{"n_mels": 64, "num_classes": 4, "arch": "vit", "fused_qkv": false, "parallel_block": false, "inner_norm": false, "residual_init": "none", "learning_rate": 0.0018, "max_steps": 7600, "epochs": 149.4, "final_lr_fraction": 0, "adamw_weight_decay_other_params": 0}
Rows from block 6 of a small sound classifier, named by matrix and row number. Rows with one number belong to one neuron. Each number is 128 + 32 x the weight over its row's rms, rounded and kept within 0 to 255. All counts start at 0. Numbers have three digits each. After the name is the row's rms in percent of the matrix's.
After each neuron's rows are labels from the 100 clips, of 14848, where the neuron reaches its largest size: "loudest band" is the band of the loudest frequency at the time of the peak; "top examples" is what is common among them. Only what is clearly more common there than usual is listed. The data: acted Russian speech (Dusha).
# gate: MLP gate (model.blocks.6.mlp.gate.weight, 512x256), inputs 0-127
# fc1: MLP up (model.blocks.6.mlp.fc1.weight, 512x256), inputs 0-127
# fc2: MLP down (model.blocks.6.mlp.fc2.weight, 256x512, transposed), outputs 0-127

gate.323 115:098074134118181107152144117150179145109141164143084101124091104052107120082128150100141144168109104057188187125144129099112144144146163121138140159124138070151113078152138130091079112140182153046173102167081115045124140162130101061076096095140108152136111112085134062141191116081141157090111117100154171103097149081132159124148116134121108141145130100187156075078127108175123121136166
fc1.323 119:135095130134188163157195138114126135120073075134099121164070164205128113112204086099143128137093123099152175141143130125145188149102129153117117125140103126155113178114134139153157162130168190156141162178087137103091167156115096133169131084051150131090129159170108103186177169152162113079130121097127106121107100077113119186109124111085148177139138169131098087135089124116079107138108
fc2.323 116:075080078079150133123124130094131150185098112113151112201125089181112145139209121104183108115097090124135130110087086132105128152103128116091102116169181164145131127123153143094157210108143145064186155113112133204159126152120130119167094204157041110110164158119166089127123135094131094104192125075155139161072115166097146169190168110099169126085102163142168086157164129128127139160078
loudest band: 250 to 500 Hz
top examples: emotion: positive

gate.99 095:129120098146134127136128148072140124122177085111150144141132106142088073179039097101147116189071150089166159159099115115101121124104126175125139158107162166152124132123133107159167129155103215144120142167074142087133115077112142100097137103084127142100171134188097107107126093134065147120163111112136133070117128107135138148125184152129141101114135097146136170140099189104151136157160
fc1.99 094:140082119127190097116155116156055121147191173089170160101207129117118164129147169130105181084094165077071161135173110108111056114120120181148086114140103092129209141150126142189161176106167101123145118123088158107103121093167168139150075127135159109169096112095060162109096127108134167109136104172178160138148127137177099122092191191112127144154136166168166181101085097164174107164166
fc2.99 098:175192099112062137109093145094123129099137161147158104189136105126089098120139105147153067117138103123130193064142096092119144164119119159122105118072102145111085130171173107053117165103110123153112088134110137142131129117121082079140233138105134089113154127153186157042133079147110144120122137143155109060102167120112076105136071097085100139110122178146091150128135112122099181116138
loudest band: 500 to 1000 Hz
top examples: emotion: positive

gate.389 097:089113098172066086105114193103154141094122088193133074167115127181177082177129120188128116133091159134154127145114180137124158184153115092120122091136094104126150154150100115121131115146135075114077178100153123134162174103124134056075129153176134142151146154100096164127139126143143108143059116148101112151093110155109075180099059115154132127077126064163085183120133129107160123202154
fc1.389 098:129145121128098101088067102088127177069140096153130149155081141116180112133135150187127101171140150089148108122068133119160107135135136089125076063147092130143164131112160135181094131131091087109132108101162131140147189101124162104055073158167175157157166112085122220147085137109121112141094143074150109143163111162140152122123116141087134138060119115149148147165179131104180152186196
fc2.389 096:150100127162106150115107151162118137154142130151141063075133104175138145178153055143142107162060148223162149122143110192177155138109124154156052096150124145104110032152081126127150146165141152146136099102173092137131108146136116162149046170127113136125150164152146170149146125119120135117146147102146183119106142137148180084178118115153101125093149093121118129133114072114098139131082
loudest band: 4000 to 8000 Hz
top examples: emotion: positive

gate.195 112:142087138157144150098149125180145082186140139080179213182127084099138082114148118129071191101118157075128124144130128082113104065101175161104150139099123162144150117140148129174162110148116192173107132078164131188086153079144125163164112062097123155113105139142190058154136147145129126080141136131126138098180162148121118141116160187110154135103138062118151159112232098166144108140155
fc1.195 118:091117139167112142125085126147111174161069160156124072160117103183067183149091168142186092226108133142099154148095116130125184110134164108117139143150165111138113103112126092109126120128111077082096101173132073080091123173148130125131157131114183054182120182124145163108113145148160115158081115134103123149058096104126129139133145072149115135129157135114129102127105149128105213104140
fc2.195 115:144182121165133091183130125156140088092070174081115127144074083128144112121101153170123108162108112142120153137159114193106148114079136072065144092136144105099130137134165149165157053099121088162117188111075150185136122182155111123124115148147086098156171089112125134087125103104168078130149103129126071081175123123125077090093141163125147108175156147119121082114076130068149097087137
loudest band: 1000 to 2000 Hz; 500 to 1000 Hz
top examples: emotion: angry

gate.181 113:165113151170098105059149126183128128089149070141142093128107121167097144151164154109137105039108089137159149143160109135061186074074138149071117166122146115097082108118144085190117097112157108154111098103156096125122148188049154158104068118119113134136075125141125080154142160123174129135164067183154091143116173134093085113147166088181122165144122080114137066071108142079074110129110
fc1.181 113:084168145134152142166076159169175096148139132088190128135126173125043105095138148152132154136117185064084123124143122151175170141161168097129233167146165188106117087148122132144140129132062108160088137151136108083084114095113118096149139130105112155125159131190132182155084160123122153096137124121111170115084077164132145111208131081114132172170088094105136152080141134101130091129125
fc2.181 110:103100143119173136128147089130133158124102103124066157152121090102140145119155123160125114109115112132110167096127139178126120164069188104147165077189132068115114140126144146115129114174091096166198132154167139159104135114154138097103173126142128111053089153075123160078083112148111080040088149108167114181149139146155159159091120144092092213105168152155134136108075121181055097105178
loudest band: 500 to 1000 Hz
top examples: emotion: angry

gate.318 090:089107093164115114137145106130157129046085119155104127100127187115089156117101132052150166130143090109107161179116091085172157155127179066125116107083157141177179168156146137104104176133140115131015072078100105152095094145111151170120171124136137149181150092100149187102090071138061123163107143190161098149118143107109144097097116071094157133108156154127149143166111082151122158101115
fc1.318 089:206083093075148182105139149076085101100127141119077127145046139132108157163115104104141175130122177152149160136133136126063119102125108137084133139143067134126148136128105125138097157115151121066192103143168125191143160162094126132163167113148098105087091092183157090096125157145135142137101064084156154154164162130174148108110153117151133067159113154151161045099124083095195131110118
fc2.318 085:039174061099157178099159093114087089200161135155111091148128112121135179141149091131100126130091130142159123106151128104089088095134184095155101094120152139088183112134083112199093155175110119117133079119140101050179156152038142141173156126126148072144066109118179135172153116130129139153147149101135143079169111077111122150142073158171112078135173106102148079138132055158074168142093
loudest band: 500 to 1000 Hz
top examples: emotion: positive

gate.398 092:148141168089129159071147116123135073193103100139175179110051127120143097100092144089102115129115142142159175180149094086181174118039098151140160162145141100174139159145089155089167125097089130153127059175114127144138115142199164151114115113141112138184148122130097058131160130080156152149119147096104152136186127099123113197140096059102143104173135111173176145166128128110128097132195
fc1.398 094:182154148093075087080145098124169076100111158117133182068146098102102133116125164137060171085120161149124061138125091162120156159129109127142154125184145180085118129094127114143154151109136137142157084072081165146090109107174162152107102083108149150186113093151143115081117087093108079147143145144151076151152127104176097163092092134149143154127145163133130096072186172140158116112148
fc2.398 092:142114151133140188132103124123205137138111203141150169143146171146094097199115165132174146098137133149086164117123108135136120150186106063105134151093141122140108169153164159134113123196097185098125121145119132132144045180114187125077094182100155163081107048141143100172177177135093146174163175128187128168105135138156137164106150111151031105098155140164102135096140123106155109180116
loudest band: 500 to 1000 Hz
top examples: emotion: positive; emotion: angry

gate.257 097:096163195130147124173112162077184143085111134112136151161183119143144149137122122099112147104139166074111213156115156102145160153129158113145108142162140126111124144122116076151156130098176087097094183086134115133116138100105139164158120075084084194079152094160137087104166127125132091093144113102061152091170145176089166147096103089098119138093178123111145165097105033140123112142115
fc1.257 095:079168165097119117140105192105133119087075141099129128096141110126169111174096181171074177128140146117121117124102126124194106126093143106088043099119114145108121130151121171107138170092165130130107162107125119115140142123101151129142124106108088169139137082133093085154148123103084138043137089139097136098162132148062092118084089125156140150150133071135161114097065085122176150151105
fc2.257 100:097149166135122104138152116093128090135129089105121136150185098080141175100169182156041107190116144170102127155150123113222113186137081158095097090140126198094111137143135104190124121103157091180175116174176116152175131143141109126149109146131123142106145096132112143136090080107155104152163149080141176113184158110073135122131081157136140137126102116161104112120153102096095113165091
loudest band: 4000 to 8000 Hz
top examples: emotion: angry

gate.497 091:114088083095057147114201157127097099167144134199149107176146148217075159151119108120091084099136180147097112067139112128132101076193111106146159133180112175125128123073144130139179160124146159091059101095074113170109089137192124125101109076071134158129092162101092073134146124130080125110167122184113128162168101152124122087115109120127216128122129127122089140141107156128126130139174
fc1.497 092:126128141165111138095124155088080093105125052143174136078158140134116127121119152138131131105113140134149150107164138158177144211114133076166119158158105029150185177152143111093108129085149096129152106111133067104109110143106111112119138062147187149180116114128111141174127110199156114136159161132164080126178082065116107114076130151134148126157079115151108098110086130060110177125114
fc2.497 096:116110193111140136153143110187158131120105119124178108119118126065095096155120128200103137148103120125067139063131128122110091167099134121098166140048133164118137162101107089150121123084145158154079110106124128118122085119129156069190174138090142087145104154137100188152137211148163119169114133192141123091078156144140094206094108178148132133129082213090077091112151151135131137099153
loudest band: 500 to 1000 Hz
top examples: emotion: positive

gate.201 089:159148131092109196144155152124113186151102109163069176206088073118126152141136094153114167084184122060180252082146143073137148087105071153133100101140148126098069141116124130221101163173119164137090136115140109134114091158159118154176105150144123117159142145119132125125185128147087079067112137141114212086196096067136120141158105134141163125076186162129155146155129081128115104149168
fc1.201 095:129111144090155106123132128110105126186132146158113101128154103125112154144177141112136178160132114176164121129176166131173179133127130074079120097117144126196141147119104122134096149109157097157118122100102184048110148127090134072076091118152123109126129078139113170075068076125137114099150100124130157152185095129145029147161132163131091136155152191124159166117110129128151105144147
fc2.201 093:214058124092129168128146138146136192105124126131101133111124091142118097106114115172093144126154164138197161054149163104110113159143080071117132145156164141132148191100075137094077083102074115136149115128090160159131166129143172143088142140155113186148139122156109226126109143065182188141127139135130125138156120137130128107100188100096137116136063109123155179127127108122125138118113
loudest band: 4000 to 8000 Hz
top examples: emotion: angry

gate.350 079:124087085089078092021084141124146181131186119186089151085112124102132150170092135154110126134126107143118137136150096127110148092097130148130123095146113120153134151152147062098123104116182188135144158108150142177101086172077165144110125107115126106119141174156156104125082183106136096089116141136096108131113109151116125074074037146145114140160162112120151137185114082117176142105105
fc1.350 081:090075110106153098120141132154118100122125152170129163052164100193151200154109165168114120166153149190200118046141093102113165181133108142140124114142165102164194113182133088092127093117142092072111170130086088108089108162126149129096191194105073120118079123096094085149146164127104144066080092165073152096130109114135105152130085109191128126162129073089141153175119115119110172111139
fc2.350 085:137102158123103096158117136127096099128164112153191118145129162163130138113151140100141150187157141128069152141103105068102100082110105150088118123170068154144079168107115159156144112122178066159107137103158122132095087108049174109095058105088132147173101086118121118109116152116173156159132104107172120128183115122105112099115120160122150099153113083112138118124078109131129086085104
loudest band: 500 to 1000 Hz
top examples: emotion: positive

gate.436 092:145112134062129093109102145108053096133155117164135155151074100200098063107124117153074133123147110121096127081161106152151108097130071106134149097169161114083150115113106088141153131128137146118102128150088137123157182116127139120121172086152084112117173203120147136188099156141077133153132086133092098102141099116166132138088090096166111120143122152133083155138091134147128066118162
fc1.436 094:089183177116149135133074091164166168114159176107157115086125164153134117089093139196112116134174129180205100105121195098145117114134157091156089140159106115160214127152109113074111120113181136135107166112157095123160137135148142130118103187119138104121127072084118141141127118130114128189117173108106142124086177129094114167142121119175154134156105161144082181102166170111126184135134
fc2.436 088:182156172137090074111145105089150131153110125108100137122080103127193092179090128130111023125102095115123124104152142137100122114103142116144148128127158083132115110165084099093129110127114142105154122152144153192102115168181161121198156089089151104202130136203135153160123142139142162119136085127106140145089117179153184111124131106120144082108134140098155144147103140122233111118117
loudest band: 500 to 1000 Hz
top examples: emotion: angry

gate.52 121:206110110168129175114131152177135160100162175120123126089160051118133129158180144138093145128147120124099122155167158129133179130097138110125139146155148138101071192114115170166131188133131134125123062139127067075079125109179116159163125118135118065113130101113123102137115142168088112113170167139130144079131146134146164093182116148038104093142149173101138125137109093092160091146111
fc1.52 101:169112090190158153064132146123092148154118157093086109093109094136179116130169137150106195108157097105126130114142167152112140131047139126128106130067183139094093125134136136128118206105147125144135070147117138082110117091161110107161042105172096069106067125103143143124102144130112094077114136188089135101159147115179144161145126159066128123145133184098146130136127097089133128169137
fc2.52 113:117083137125117138130151179075104090117147143198115125124093102166187089126167170121120145118087109144108169127191116133077086085091121063122091128139127098100138100102128152092103126108140072108137146074117096109171121167114065078099139114073123132083085140112136187174198140181130131139146148111106180147150063145078102157143129123104064136061158131154151087141133163173109114167150
loudest band: 250 to 500 Hz
top examples: emotion: positive

gate.240 100:101125187142178095140158152028192146059123177109105122135118108165111132139165133171120137151123132171126129150155133110141155184082116094101141136150119117120118057124139176089145138142175125087097122072083149151116111137088136126074155115144166179102152104154127081088209106133152144100092191094124174172118172172144146157183129138144134121094130121194143138153122131155110076213091
fc1.240 101:104120153148122104110125151084125091125112126038142107127130111130146130156128121175076124159155143140153104085137133106157122131128179121101153131116146106181107110140093137099095089112150153112083077168104149165079176125109109124082167098132177145077140145121130132086083145095194158136091201140106152137087145105133114155122108147165160108191129111174137082148159114183097065143127
fc2.240 106:077149147081101173144185127134151091088174138114172103137142082095123144114161112133109122130133134124175122192115151092096126150104119161125174108194159142141179106100124125153122150110110121116093145193147115112176147120175135161123098082090108138075142114078137146140154159119146081146133130133107120152125160144106196089131143086108160062137153088083105104155122161094073200097147
loudest band: 250 to 500 Hz
top examples: emotion: sad

gate.326 105:147071128145147080149154123065164103149118155174103129079130173174127084095127098076115121201142151141126156084044109114127177112126140170078189163126148091123152150167125102151112177155193117107108156149152091140065109137110139132116099201120136123125156108079131150145099068177132174068114110123118177076105170140140120160159192128149136127164091133141096107146113152126105100157098
fc1.326 114:137153086127184109161131079127111102093162164091082189152150136054101126097143098125150160164144113135123144060058122133145126054122156200141086120113147066118129099122129113106168154099175082137105157118136123150078146144138054114145136160164143168117135161112163135131086103172118182069065066148180108140109177106129130103103122068156155113117106170107089179138139148159126127112132
fc2.326 116:156051113164174102125161098170117102112088169098150148152121107139109117124169138158119194119103117151186182101141104142156100100086111074167103164179116088093161151127154092185139117123173131101129065083124105059133150119139110177091161157156136113063109068130112201110147154179088127183119167155120137149142126164091162143135092087141134148149164085156105104141162122066152170138171
loudest band: 250 to 500 Hz
top examples: emotion: positive

gate.464 130:168108181168120171102144118047130234139142176105135101092082093121113105179111133151160112083123099105131101092127083141122107135158134106102176129151128139161058166126158154200076114141117156137155138159104106123126124111162149136100126138238140191129133119154118119162176155140107153200112112154166074120095127125144141187087167180072112172139103150130134131184131137154187165150122
fc1.464 126:129168104122136097162084084161195103113109167120127103103059114135056167194143120085118128129128164058131076181100133102118119189132135108096137103177124130083137051132099125080125128166122206127140160082206114131123143168111118101129084178092117152126102108083163122104172160173157134133056096144137098160148153102180077171161146147119130128142127162093148102087115150132143137100105
fc2.464 123:110157124178127142075110125182101158158155108104091058156130128159131131131113216145109098131099108145107144128083150118099099122071128109136136125144075119066139108123159101095100166108107123129159146124174171091125109169188116131121143111152194101151156097156089147103125099116117153123131141140091122096159174143142147047088181184123102194139101165057168131168120104084108087145069
loudest band: 250 to 500 Hz; 500 to 1000 Hz
top examples: emotion: angry

gate.363 108:143150142106087147124085116096118182118103178134127148147163165190161108144120126079111158101171066178117120169169116195129077122186116223080081098056100190142172098052073071086199198125110108143093117171141144097099089199143151110166181145134158102123141136112104114133107135168091120086181161160167166086186104171142057183155108121107104164130133106098061120158089104134092097141144
fc1.363 111:082070088169141141130144084175069147118158141115114131087124111115133134144145123108162124140095105091113121122181208095121095163157110178129150180090108180123086131085090175134078175132126152149113119135111103165146097114083105117138114202141121107109127202075139154101059104175107070145169152135123094121152114131151126099157090120128162151182112105054124090121113174162148094110125
fc2.363 109:114145112153148168164220104079102122110173179109120097196122185133181036099143118126112158094153171124185166087111151128180112099175114150114145113123118054150157130131097134147157176121179210101115071106142166140096170108147151073132079066123142174111119138125168159095114111158132138094152134141167061142143140061111069090115148176112133128092121151128101152087120128083120098121060
loudest band: 4000 to 8000 Hz
top examples: emotion: angry

gate.259 094:151140167117118078129159192094095190084124140108089117116191130092147123123157150142220106131140046076129151114130099096145150137176175052124182110111089160123133069118097158122097166177114127082118132146103123168115087147155119071092123136146100137180113104082131061118059079124094119112139102073111144144156127130163116082113113139107104103117109130132181133155174055160084111163111
fc1.259 096:091088150118132170049102142167128146127102119131092114182145166101109187130106196098103138175129161105129110133173106188142126143135149117131078139186116126148095082107114142192138076118057077155125186148162194091170104185130120065143149138096120056126074180115169173069079121150123095154120157043174122156117126136100096104163143154142158132162099098116127109085113104097108038163133
fc2.259 092:077177155136129196130168164143181114162149135147123093100149108115175134098131133118140130061171084147120111145098111075099088178116123073204154136063145099149154100147105117133144125072108162194128104063161094119097108188155166120161110113058137075062102127136154143150112108117102138085075185123153115137139101135184106124109165099160190095140174192125075112173106103113115180128105
loudest band: 500 to 1000 Hz
top examples: emotion: positive