From a checkpoint of a small sound classifier.
Model: 7.97M parameters, log mel input, arch vit, norm rmsnorm, activation geglu, patch size [64, 4], layers 12, width 256.
Training: soap at rate 0.0018, 7600 steps, batches of 512, held-out accuracy 67%.
Data: trained on acted Russian speech (Dusha), 26041 training examples, 149.4 epochs.
Rows from block 2 of a small sound classifier, named by matrix and row number. Rows with one number belong to one neuron. Each number is 128 + 24 x the weight over its row's rms, rounded and kept within 0 to 255. All counts start at 0. Numbers have three digits each.
After each neuron's rows are labels from the 100 clips, of 14848, where the neuron reaches its largest size: "top examples" is what is common among them. Only what is clearly more common there than usual is listed. The data: acted Russian speech (Dusha). In brackets: how many of the 100, against the usual share in percent.
# gate: MLP gate (model.blocks.2.mlp.gate.weight, 512x256), inputs 0-127
# fc1: MLP up (model.blocks.2.mlp.fc1.weight, 512x256), inputs 0-127
# fc2: MLP down (model.blocks.2.mlp.fc2.weight, 256x512, transposed), outputs 0-127

gate.55:095113132141151150124045122118086121110160135129129124122150143144127131130151136129142123156150113151070132144162138123134157142164164125103183123097096086088094100105144177132102068109142107132149113150104099140071144128149109126132121107144139121145104142114088144138139132114112129082148155179118103131113117085152117095131122176113127129126083097129144141177155118104114145122138
fc1.55:102106051124103149108150091138131122142139150100135157145105124135130104139112155137119089130133108086113112152115140120105115180126117107141106137141113106171126130148124125160162156117170140148107119117117159108162101127103116153118130166142128127184121065107155141074133117188135120138145122095101099140132137155140132135145135129125140095133105148122120102121096114150110130177083
fc2.55:112105160119158112111103173125121163153111116146127140095105121139163117092127146124128147121107081152158146157125117161116105164099158125121133120124178143127143150097153149111123131140103170134162095098093139139115142119113141172105140162136096117162147104153091097174127123104142124095077110080150160179141100146146140150112109108118096086148167120140147156137107108119181133082097
top examples: emotion: positive (43 vs 18.4)

gate.360:091122121137149132111114056142137123198119124155107122077150110114099141116114139156107118120119133090110111135179146120144135175146145104142124148135139079150122126143128098126136117125125112139108152135171121098115143131103146118120124064139117090122110140119175106139177067129114078111155126152182141123139058104141110121116114112147107139104128091157167099136138149095126119150151
fc1.360:123099109189119075096108105133123124181115120158095108109093166092150119122123076142120101150151154120150142141136121157097101124137148153087131146116098133154129100121115082137122135153135120150130156135129131118127146150133140097168076104159157086169134109123151070117151130091104127149141161142123117180109071135123101103099143133161117117139127095101162100139133118106130114082128
fc2.360:126129156136123120132133149099126144096128110119146099071083120189127135149067125125162091118107122155092099125153126108126146142128154107069139143159122132086132132126090101087095119173098165141135142156072136150112136153137146103141152161142111108140113128125084114112098148112115118152142145107141104126132135100115097155085117117140115121102112175130157173108138127074147143136168
top examples: emotion: neutral (63 vs 35.8)

gate.231:108129126147124143128093150125098092101136122093107142185100196111168156081146146093142107118158089110130160136106124126122129142094127174109101106143129152138157134112112133124132119199092132143156102154115146101142173138134175163155118119116135111077158124121162110156162113093132133115139118134120101135095115117149134129099124121073135097118135167061132122140126119114133138096119
fc1.231:177177140152153142079158125118139098153119144105134125144113100112128101117142125132162132105126114181123125135136105148153148161134166125121165147174133088169080157110094137131090149138103129123152138129150079139155158133104123123160143093124117110108129115120092090176124135115165108094088106120108123115160129136089147148105137114082112093141143162131093135128119134101115132117141
fc2.231:094141149155103143095104075137163137125118096110152097121151145149095119135112129116121142095173135172142197126148147108139112127099113117117123144165127143164168106127134070144131127166098117108105138132146137158113122139123154076114092112118119100093088117146126142106141078104097126130153105115115154113112141157142135150160152152098084097082108154125121121091149113115097119123165
top examples: emotion: neutral (63 vs 35.8)

gate.394:154160147149127135127124132147101166131130098157139102177109127132154168111120124148158104138137101101147110094122153144111104127128142104122126143156144111155175085188070121093119137152084080142160098113120114130129138203193111107095127129127112103145110101152108123101113140120130142119129132167129136101147103098113127113138158181135146136102166142134138121132134122175147131090146
fc1.394:118144192115091163134134089116143105150056130129148144167123091099109112132108142127125149136122102120098165163099121088112170100153120155135130099146094132113082171122100116141127095129154167094082113116137079104151134119129119149157137101125133139144134143117132096159158150146118100192091133145173103122159142132121116144119171148103111154149130147128157123129127159138144115155084
fc2.394:154135140111122129114171123124118105204142136180167144116149105083147106150104133137098166158112125122111124172145123124138124130130100125104054141130150144123132113132164120171124103071135120149118079170097104144137137131125124159108132104123119130119121108142124125108096124179172107129128082137153132130130169131130143142151115126120151103140138184154131117168156102105122132126099
top examples: emotion: sad (63 vs 26.9)

gate.268:153156140120137131059120126130150105113114133126133062119120129096142106139096151128111120118071118157124101148128144113146167085177120105096154128103131137102151160144110137138126085123136082116141147112130131112111134143157133123123150115103120091090141162141115106116096094100136148162116113164125123120138092124113147141136148144125140178141097084117128136091076126145115107182129
fc1.268:125138126139102134133129159146158143138102089127116090146124121131101086105096129112098110179080106107126118119143111095139131083126107153106121165144103143143151086101156129155130139169099068084122141124115185105134137114147143150120162102116132128149124125127124164120120129191116195162134137100155106129160161119150123155116137137159134131113108157112120132125158098160120121116127
fc2.268:138123118171150149135150119132158158128167099152149120165125107147138132135124115111138067164112092134116107086079181107141107129144112112146121163112151160135116124159166152166129136120147131144076140135146092131137132207123107153114128088101105114103160118124127147119178084154110148159136128110112128096147141108096139170116093129172140099114082104088107151165140138100149114105121
top examples: emotion: angry (39 vs 18.8)

gate.228:124134118133118132079149086148091122162123134154108121110120108120174130172102154107109151155139130127106100146114125126136128107112172133114134131124155144107069130164105145132131097113090128099130128159146140090093137065073100136158139143107119122136142126120122126154087117169103099117112113149124104175095156135101129071151158143115085141120175134116095140149070129155086155155148
fc1.228:116120137126120088154142160092146157108128132127139131106118152136134112117100149147174103112132118146145107164124136104118124121129110114120165118126054088164088144122117101083125151110121129157160110149131131150098143143116174113129131122109133089120103125094099133138135136147149158130143120134097140119103125146137163133152125148131167147131061090135104112099116124099140162101165
fc2.228:071136098108110134161136113110115125130123119105135143148120163093171104148133128137138122146131128080126117155152146178116109139122125133173141126117121132158148145156178118102183125169128122131102140071149183141122164102141169134162163100098103148158127171147145166146149125143135125148144135111129136122077170118157137109083134158097125099175108136095102144144065137101118132094123
top examples: emotion: angry (40 vs 18.8)

gate.484:150123098115130089122133150129127141054169148148136118114144151106114124172159117140129082124140129110121127121099131063104136106145163122117174090066135122125164177161166156150115114084164107135122124099138121160131162140133130095140109108165132165128117107117149120121137141127105174104115132123109114074102109155115103148144114083178130131160102123112134123118109128116157157115107
fc1.484:099113121128097110096129100119136106145103169142102102103104082125130116135160161127127136172083075111146134135113131121114129131173093075115089092116105105141153116066128104110111158117121101131078183142143129143128170076135112112117145149104154089109087109101111109113152100140108134128122114121134135144141139108150117114140106143133136122121184131131119162093099123154120135143124
fc2.484:121131169180140169154122166146133106110148129106126128098119101106166111120147112119120138133160091179141083138153142172079175154183090110113127161152117124158133117124109093096157108137146118151124143140118114129105151127165117090190168132097130113106125150142156116190092145135102097139123127149159121120154161163122123142147166101083095127129102142114154104128124090152186140118173
top examples: emotion: positive (39 vs 18.4)

gate.251:145138109115081119142146144116158122143128090115093065104133193141128138123109113166129132128113111140142107110114130164087113127123099134157144116093115161095159097132160127165137140146164172143129123123122142140134117131118087112126136136098122095094098117149178086141125161111129125144143136133117138128191130115116135136142098088169176142118135091131096112109101116133158125149133
fc1.251:106120128136156112132105165134138137135161121069126139165158123151133096132090139151111151151126162116140160089151135066089136147129128109124135103157123162151129124127117113088135151097063088114154105119173124136128114146126148189080077139113116132150145121099130121115108136149105133137077154142110074125102167108135113129122117149125113124107111144118125161141133131188096117136135
fc2.251:113149131109098126118122114111126129139155099160119110170132145132094118114128130157064102144103129142085121118128148145139102103133149069107073175130093111143088165119133147118102128137095143105162136127163150128141125132141146167116163107127120131117138098141124164152130106114140135121132126094189112169135140153087153059130068093129082093108191112120112145157106093124131120146150
top examples: emotion: sad (61 vs 26.9)

gate.83:141113168116115164120144133119122098147152109158128141117173109122106130156075110156082142120143145090162102102168207110129118141092082178171091138100117131134132075121165121130141136088188125137108179157122094157108127126136122111166140118104152127150114147147127100090133143109099054116115092152108124130135135140103116093142094151141134141103126145131089101132088131149163162155145
fc1.83:171080136095092161092158153129123113125139127156128073129153150163120108145108127140124102137134136097151135115177162106103099126112059148098122132085106124146128102149126167099130083123186130150139159162130127149132170124145113108105116161095146099189118152120149121120126139177117131106113112145130156137125112110143092136145121143145148185147140121151111083136114137136175138158140
fc2.83:113161110111146169098138138139119140146128106121152136123131132094128167157177145125116156109124128070145116145132111135154135110111112110131120102138106112107115087138155107104151135154141106160126130073134113086122136075083115097144115113135148105145129136083179122108126134116108124159146114130117155118127138151104121141130147143117172136107104105118143114113140141102099106106142
top examples: emotion: sad (62 vs 26.9)

gate.159:135119106103121154119150079117125130122140128128138106098133129097089144144135150105162131133163148134133140110166136140130097090121157139118162076146104080129160116147092146115113058165120109108089097120118130084134145128125119119154141116156119142084141140063146122127142135094133090121092134148154132123154124148065138091130092132108153107141127112118102132117155094152164169136109
fc1.159:120148133092123127091134119130146168125159116126166119125174126102133144089155151125126185151151136125145157118129102133159125117147125123105187136129133157173113159151132134181165116145118134148107132109118070106102127131125115124113155101117128116089106103139130106106150127122131139122138128125123101116155085118137114113132104123132153135127126080106110129135168140140083137089173
fc2.159:112163127133077131145155101133129164164143190126127148095139103103155146123130113118144136124112107129127124129111116127119147164105191117125137144118151126167122134124143110095138059115122137115130133143123140141115137120180162168084113068163107108153138117145137125041132113145157092153118098106149116144139150122092106132158121136095128132112136164101121146120153134128165125070128
top examples: emotion: sad (66 vs 26.9)

gate.331:075147126096139108158130158104127151135158171127123103120132109128118103099143138140163144127105097138159094129138157127127121104102105128102107146166180109160124128145122128097145095162141119126128138099089140110139123115169163117124134109157099097104122164122140166149148118147151089139146155100152126147157096121113121126129100156092115112127114124110176136121140139090139128116089
fc1.331:138154143134135106138148111114116120134124106125122139173139136136168101119143137118174104175159139164173122101181104089119129160141142150084124137160161136136112140099140139118119161161147132143112142120125132122115155098143110118176107164126070082151120159138124139108159150122156131159084138086132141111126157152097147143152157084123119121139155124096117148112120109149111144082131
fc2.331:100140110127124105106092124132161177117158153151114139141108157178145106116115079162136137133109147123102119122120105128119131139132097106100116106165124126127163128105158118203127080142131161137108158121178115134124105137124195128131106079116129126113131142083148161105151141134064170138096100127135144125124132162114116122155170122105110124122100156132080106141132126120158137096110
top examples: emotion: neutral (62 vs 35.8)

gate.47:105116134141124130126133164174151150135144135167146110092120092172105104139105129125104144129125125115130113116107155119098089141170109101148118123110126171154128147104081131145137134128149170171076155112121150162140123179139146183106152138109108121114133138138165132099155140141101122100175091115141169111105140093177125135109127124118146122145106113136081135183133111139107142138116
fc1.47:151098124124114102080108109170138162148119096147118175112129143225115110144124094105131114100125129136110126107163098115127117149170138101165129154141095122148123149098140098093137117126124136120116183128107139166151127162142118170107129126103098119131136121148110163101117150117159097145160076139142105147119136143185130132092153126155098158110108158093125105120124089144086140135131
fc2.47:144101086154110131184122122090114101094129100078141112106123126148115111073081117162171094131131126165138166130139134110123140177128145161153131107126143190128096101113119139110102089147141137085129135084112111099137112128141089128120096133069144135124123090159146143135089106117094104137076110112162140109169122128133152113127079112089132125128108120107131129162122109122114152155131
top examples: emotion: sad (62 vs 26.9)

gate.11:184136117119106159135120148116133144085124156131161161111114117103131157130168130089113117144148111145100098103137139135124094123133153102108125112139127151138187123122143134079091130135123121066140132114154134106116149083124113111099120176133090094127125125148137123118110161120137156145141113083109116122130110116111100127093118119106118129178138116126119146082137115119166144118098
fc1.11:142131140176162082118182131127120112079119118137134127142144122154131163123140110066148127095159121133152141111111160160113095166134141098142121120121135098121152115129176130120130166168162142171091145129158103126103142122123124109129127162098147113174088157097095161138092138139132155084113086130136094155157089136104123134127114111109122125132096138131112096110121126101099149133100
fc2.11:145123093113128131110135122112111117186116129167177158160119138052123126184120100122105139113093126105181147148153139098157107178136178153161138143127138112185125100133107085087120158122149153138155146162130152147097101123153113119125103147132126119144157088055126114122149155123145138122139153128114118110156139091158135183133154109169125129134152122148065092123127123136140124124155
top examples: emotion: sad (66 vs 26.9)

gate.148:132152118156161110123138089130136127108137114118113125181128120110120131150106098138135101129094124138167085137111102109107068133132090143155160079154173087125142111107096112120141084111137151101144155123092097064148138146123157124124100115149150124119121091145120103142179133122123097106086185155110141162101142179132097123136112198114128119138121105116147136123142144110088096143121
fc1.148:155123121096169123141150108126141142084169139128155145108132086109126161127145114089122167119203127130143116112093156090136169122135141170113134138118101148137146119138170142155098180156142128143106133142131142129113106123126110129135130152145104132144117150085116144086123055119093099126175162137137130136162151138124159105128153084140123108108142142112133124110110144119149062116126
fc2.148:136147113144121165121117139160128189090137128159146130119162133117122151088140123102153153110108130120119151134117109062138096146126107152155123142137107097117092117187106113103168147159091094147136124128115085129127139168118177162139104133146118154097138123153140122098088115146120121071122139112101134148132121160117142097148126145128105099116157118109101083124151167160082165146126
top examples: emotion: neutral (62 vs 35.8)

gate.328:157143170088165162107132128124108146084157134144128161085136124118138109175099099097079126187146081097137111153130091124140146127086093155176110127111110147138127114140132112081102111117104113142142164121097131116118074156185134163122071109162139137130125103146124132127105120144111157089131125133150166158116152099099159141127142150126134130131130060183142130125124130147150130091164
fc1.328:139136166120168108127147159131134100117117152175156159051130113143145127173096141185117123157160149115109122129146103145129169112131098117129133115130115126176183097137166112124109096134153155132121129148139109156121127108144129120130131102125144133151090080089146136119063106113142123144132096065092149122116085137148148110100154134150138138131123069119131128093122122128160126156158
fc2.328:102089090139116142131147111126128094107153138141116162110133111123119148123145156114126146148142161127127127120149081147107091116145079117161103170115100146170097129124109113138175086199124108151113103118109141152113115128116085097113133135109112133110101153137159159123102136102164119169116135118097131113119121153084106140129063129156127076126112125102145099116077105125142094093164
top examples: emotion: angry (50 vs 18.8)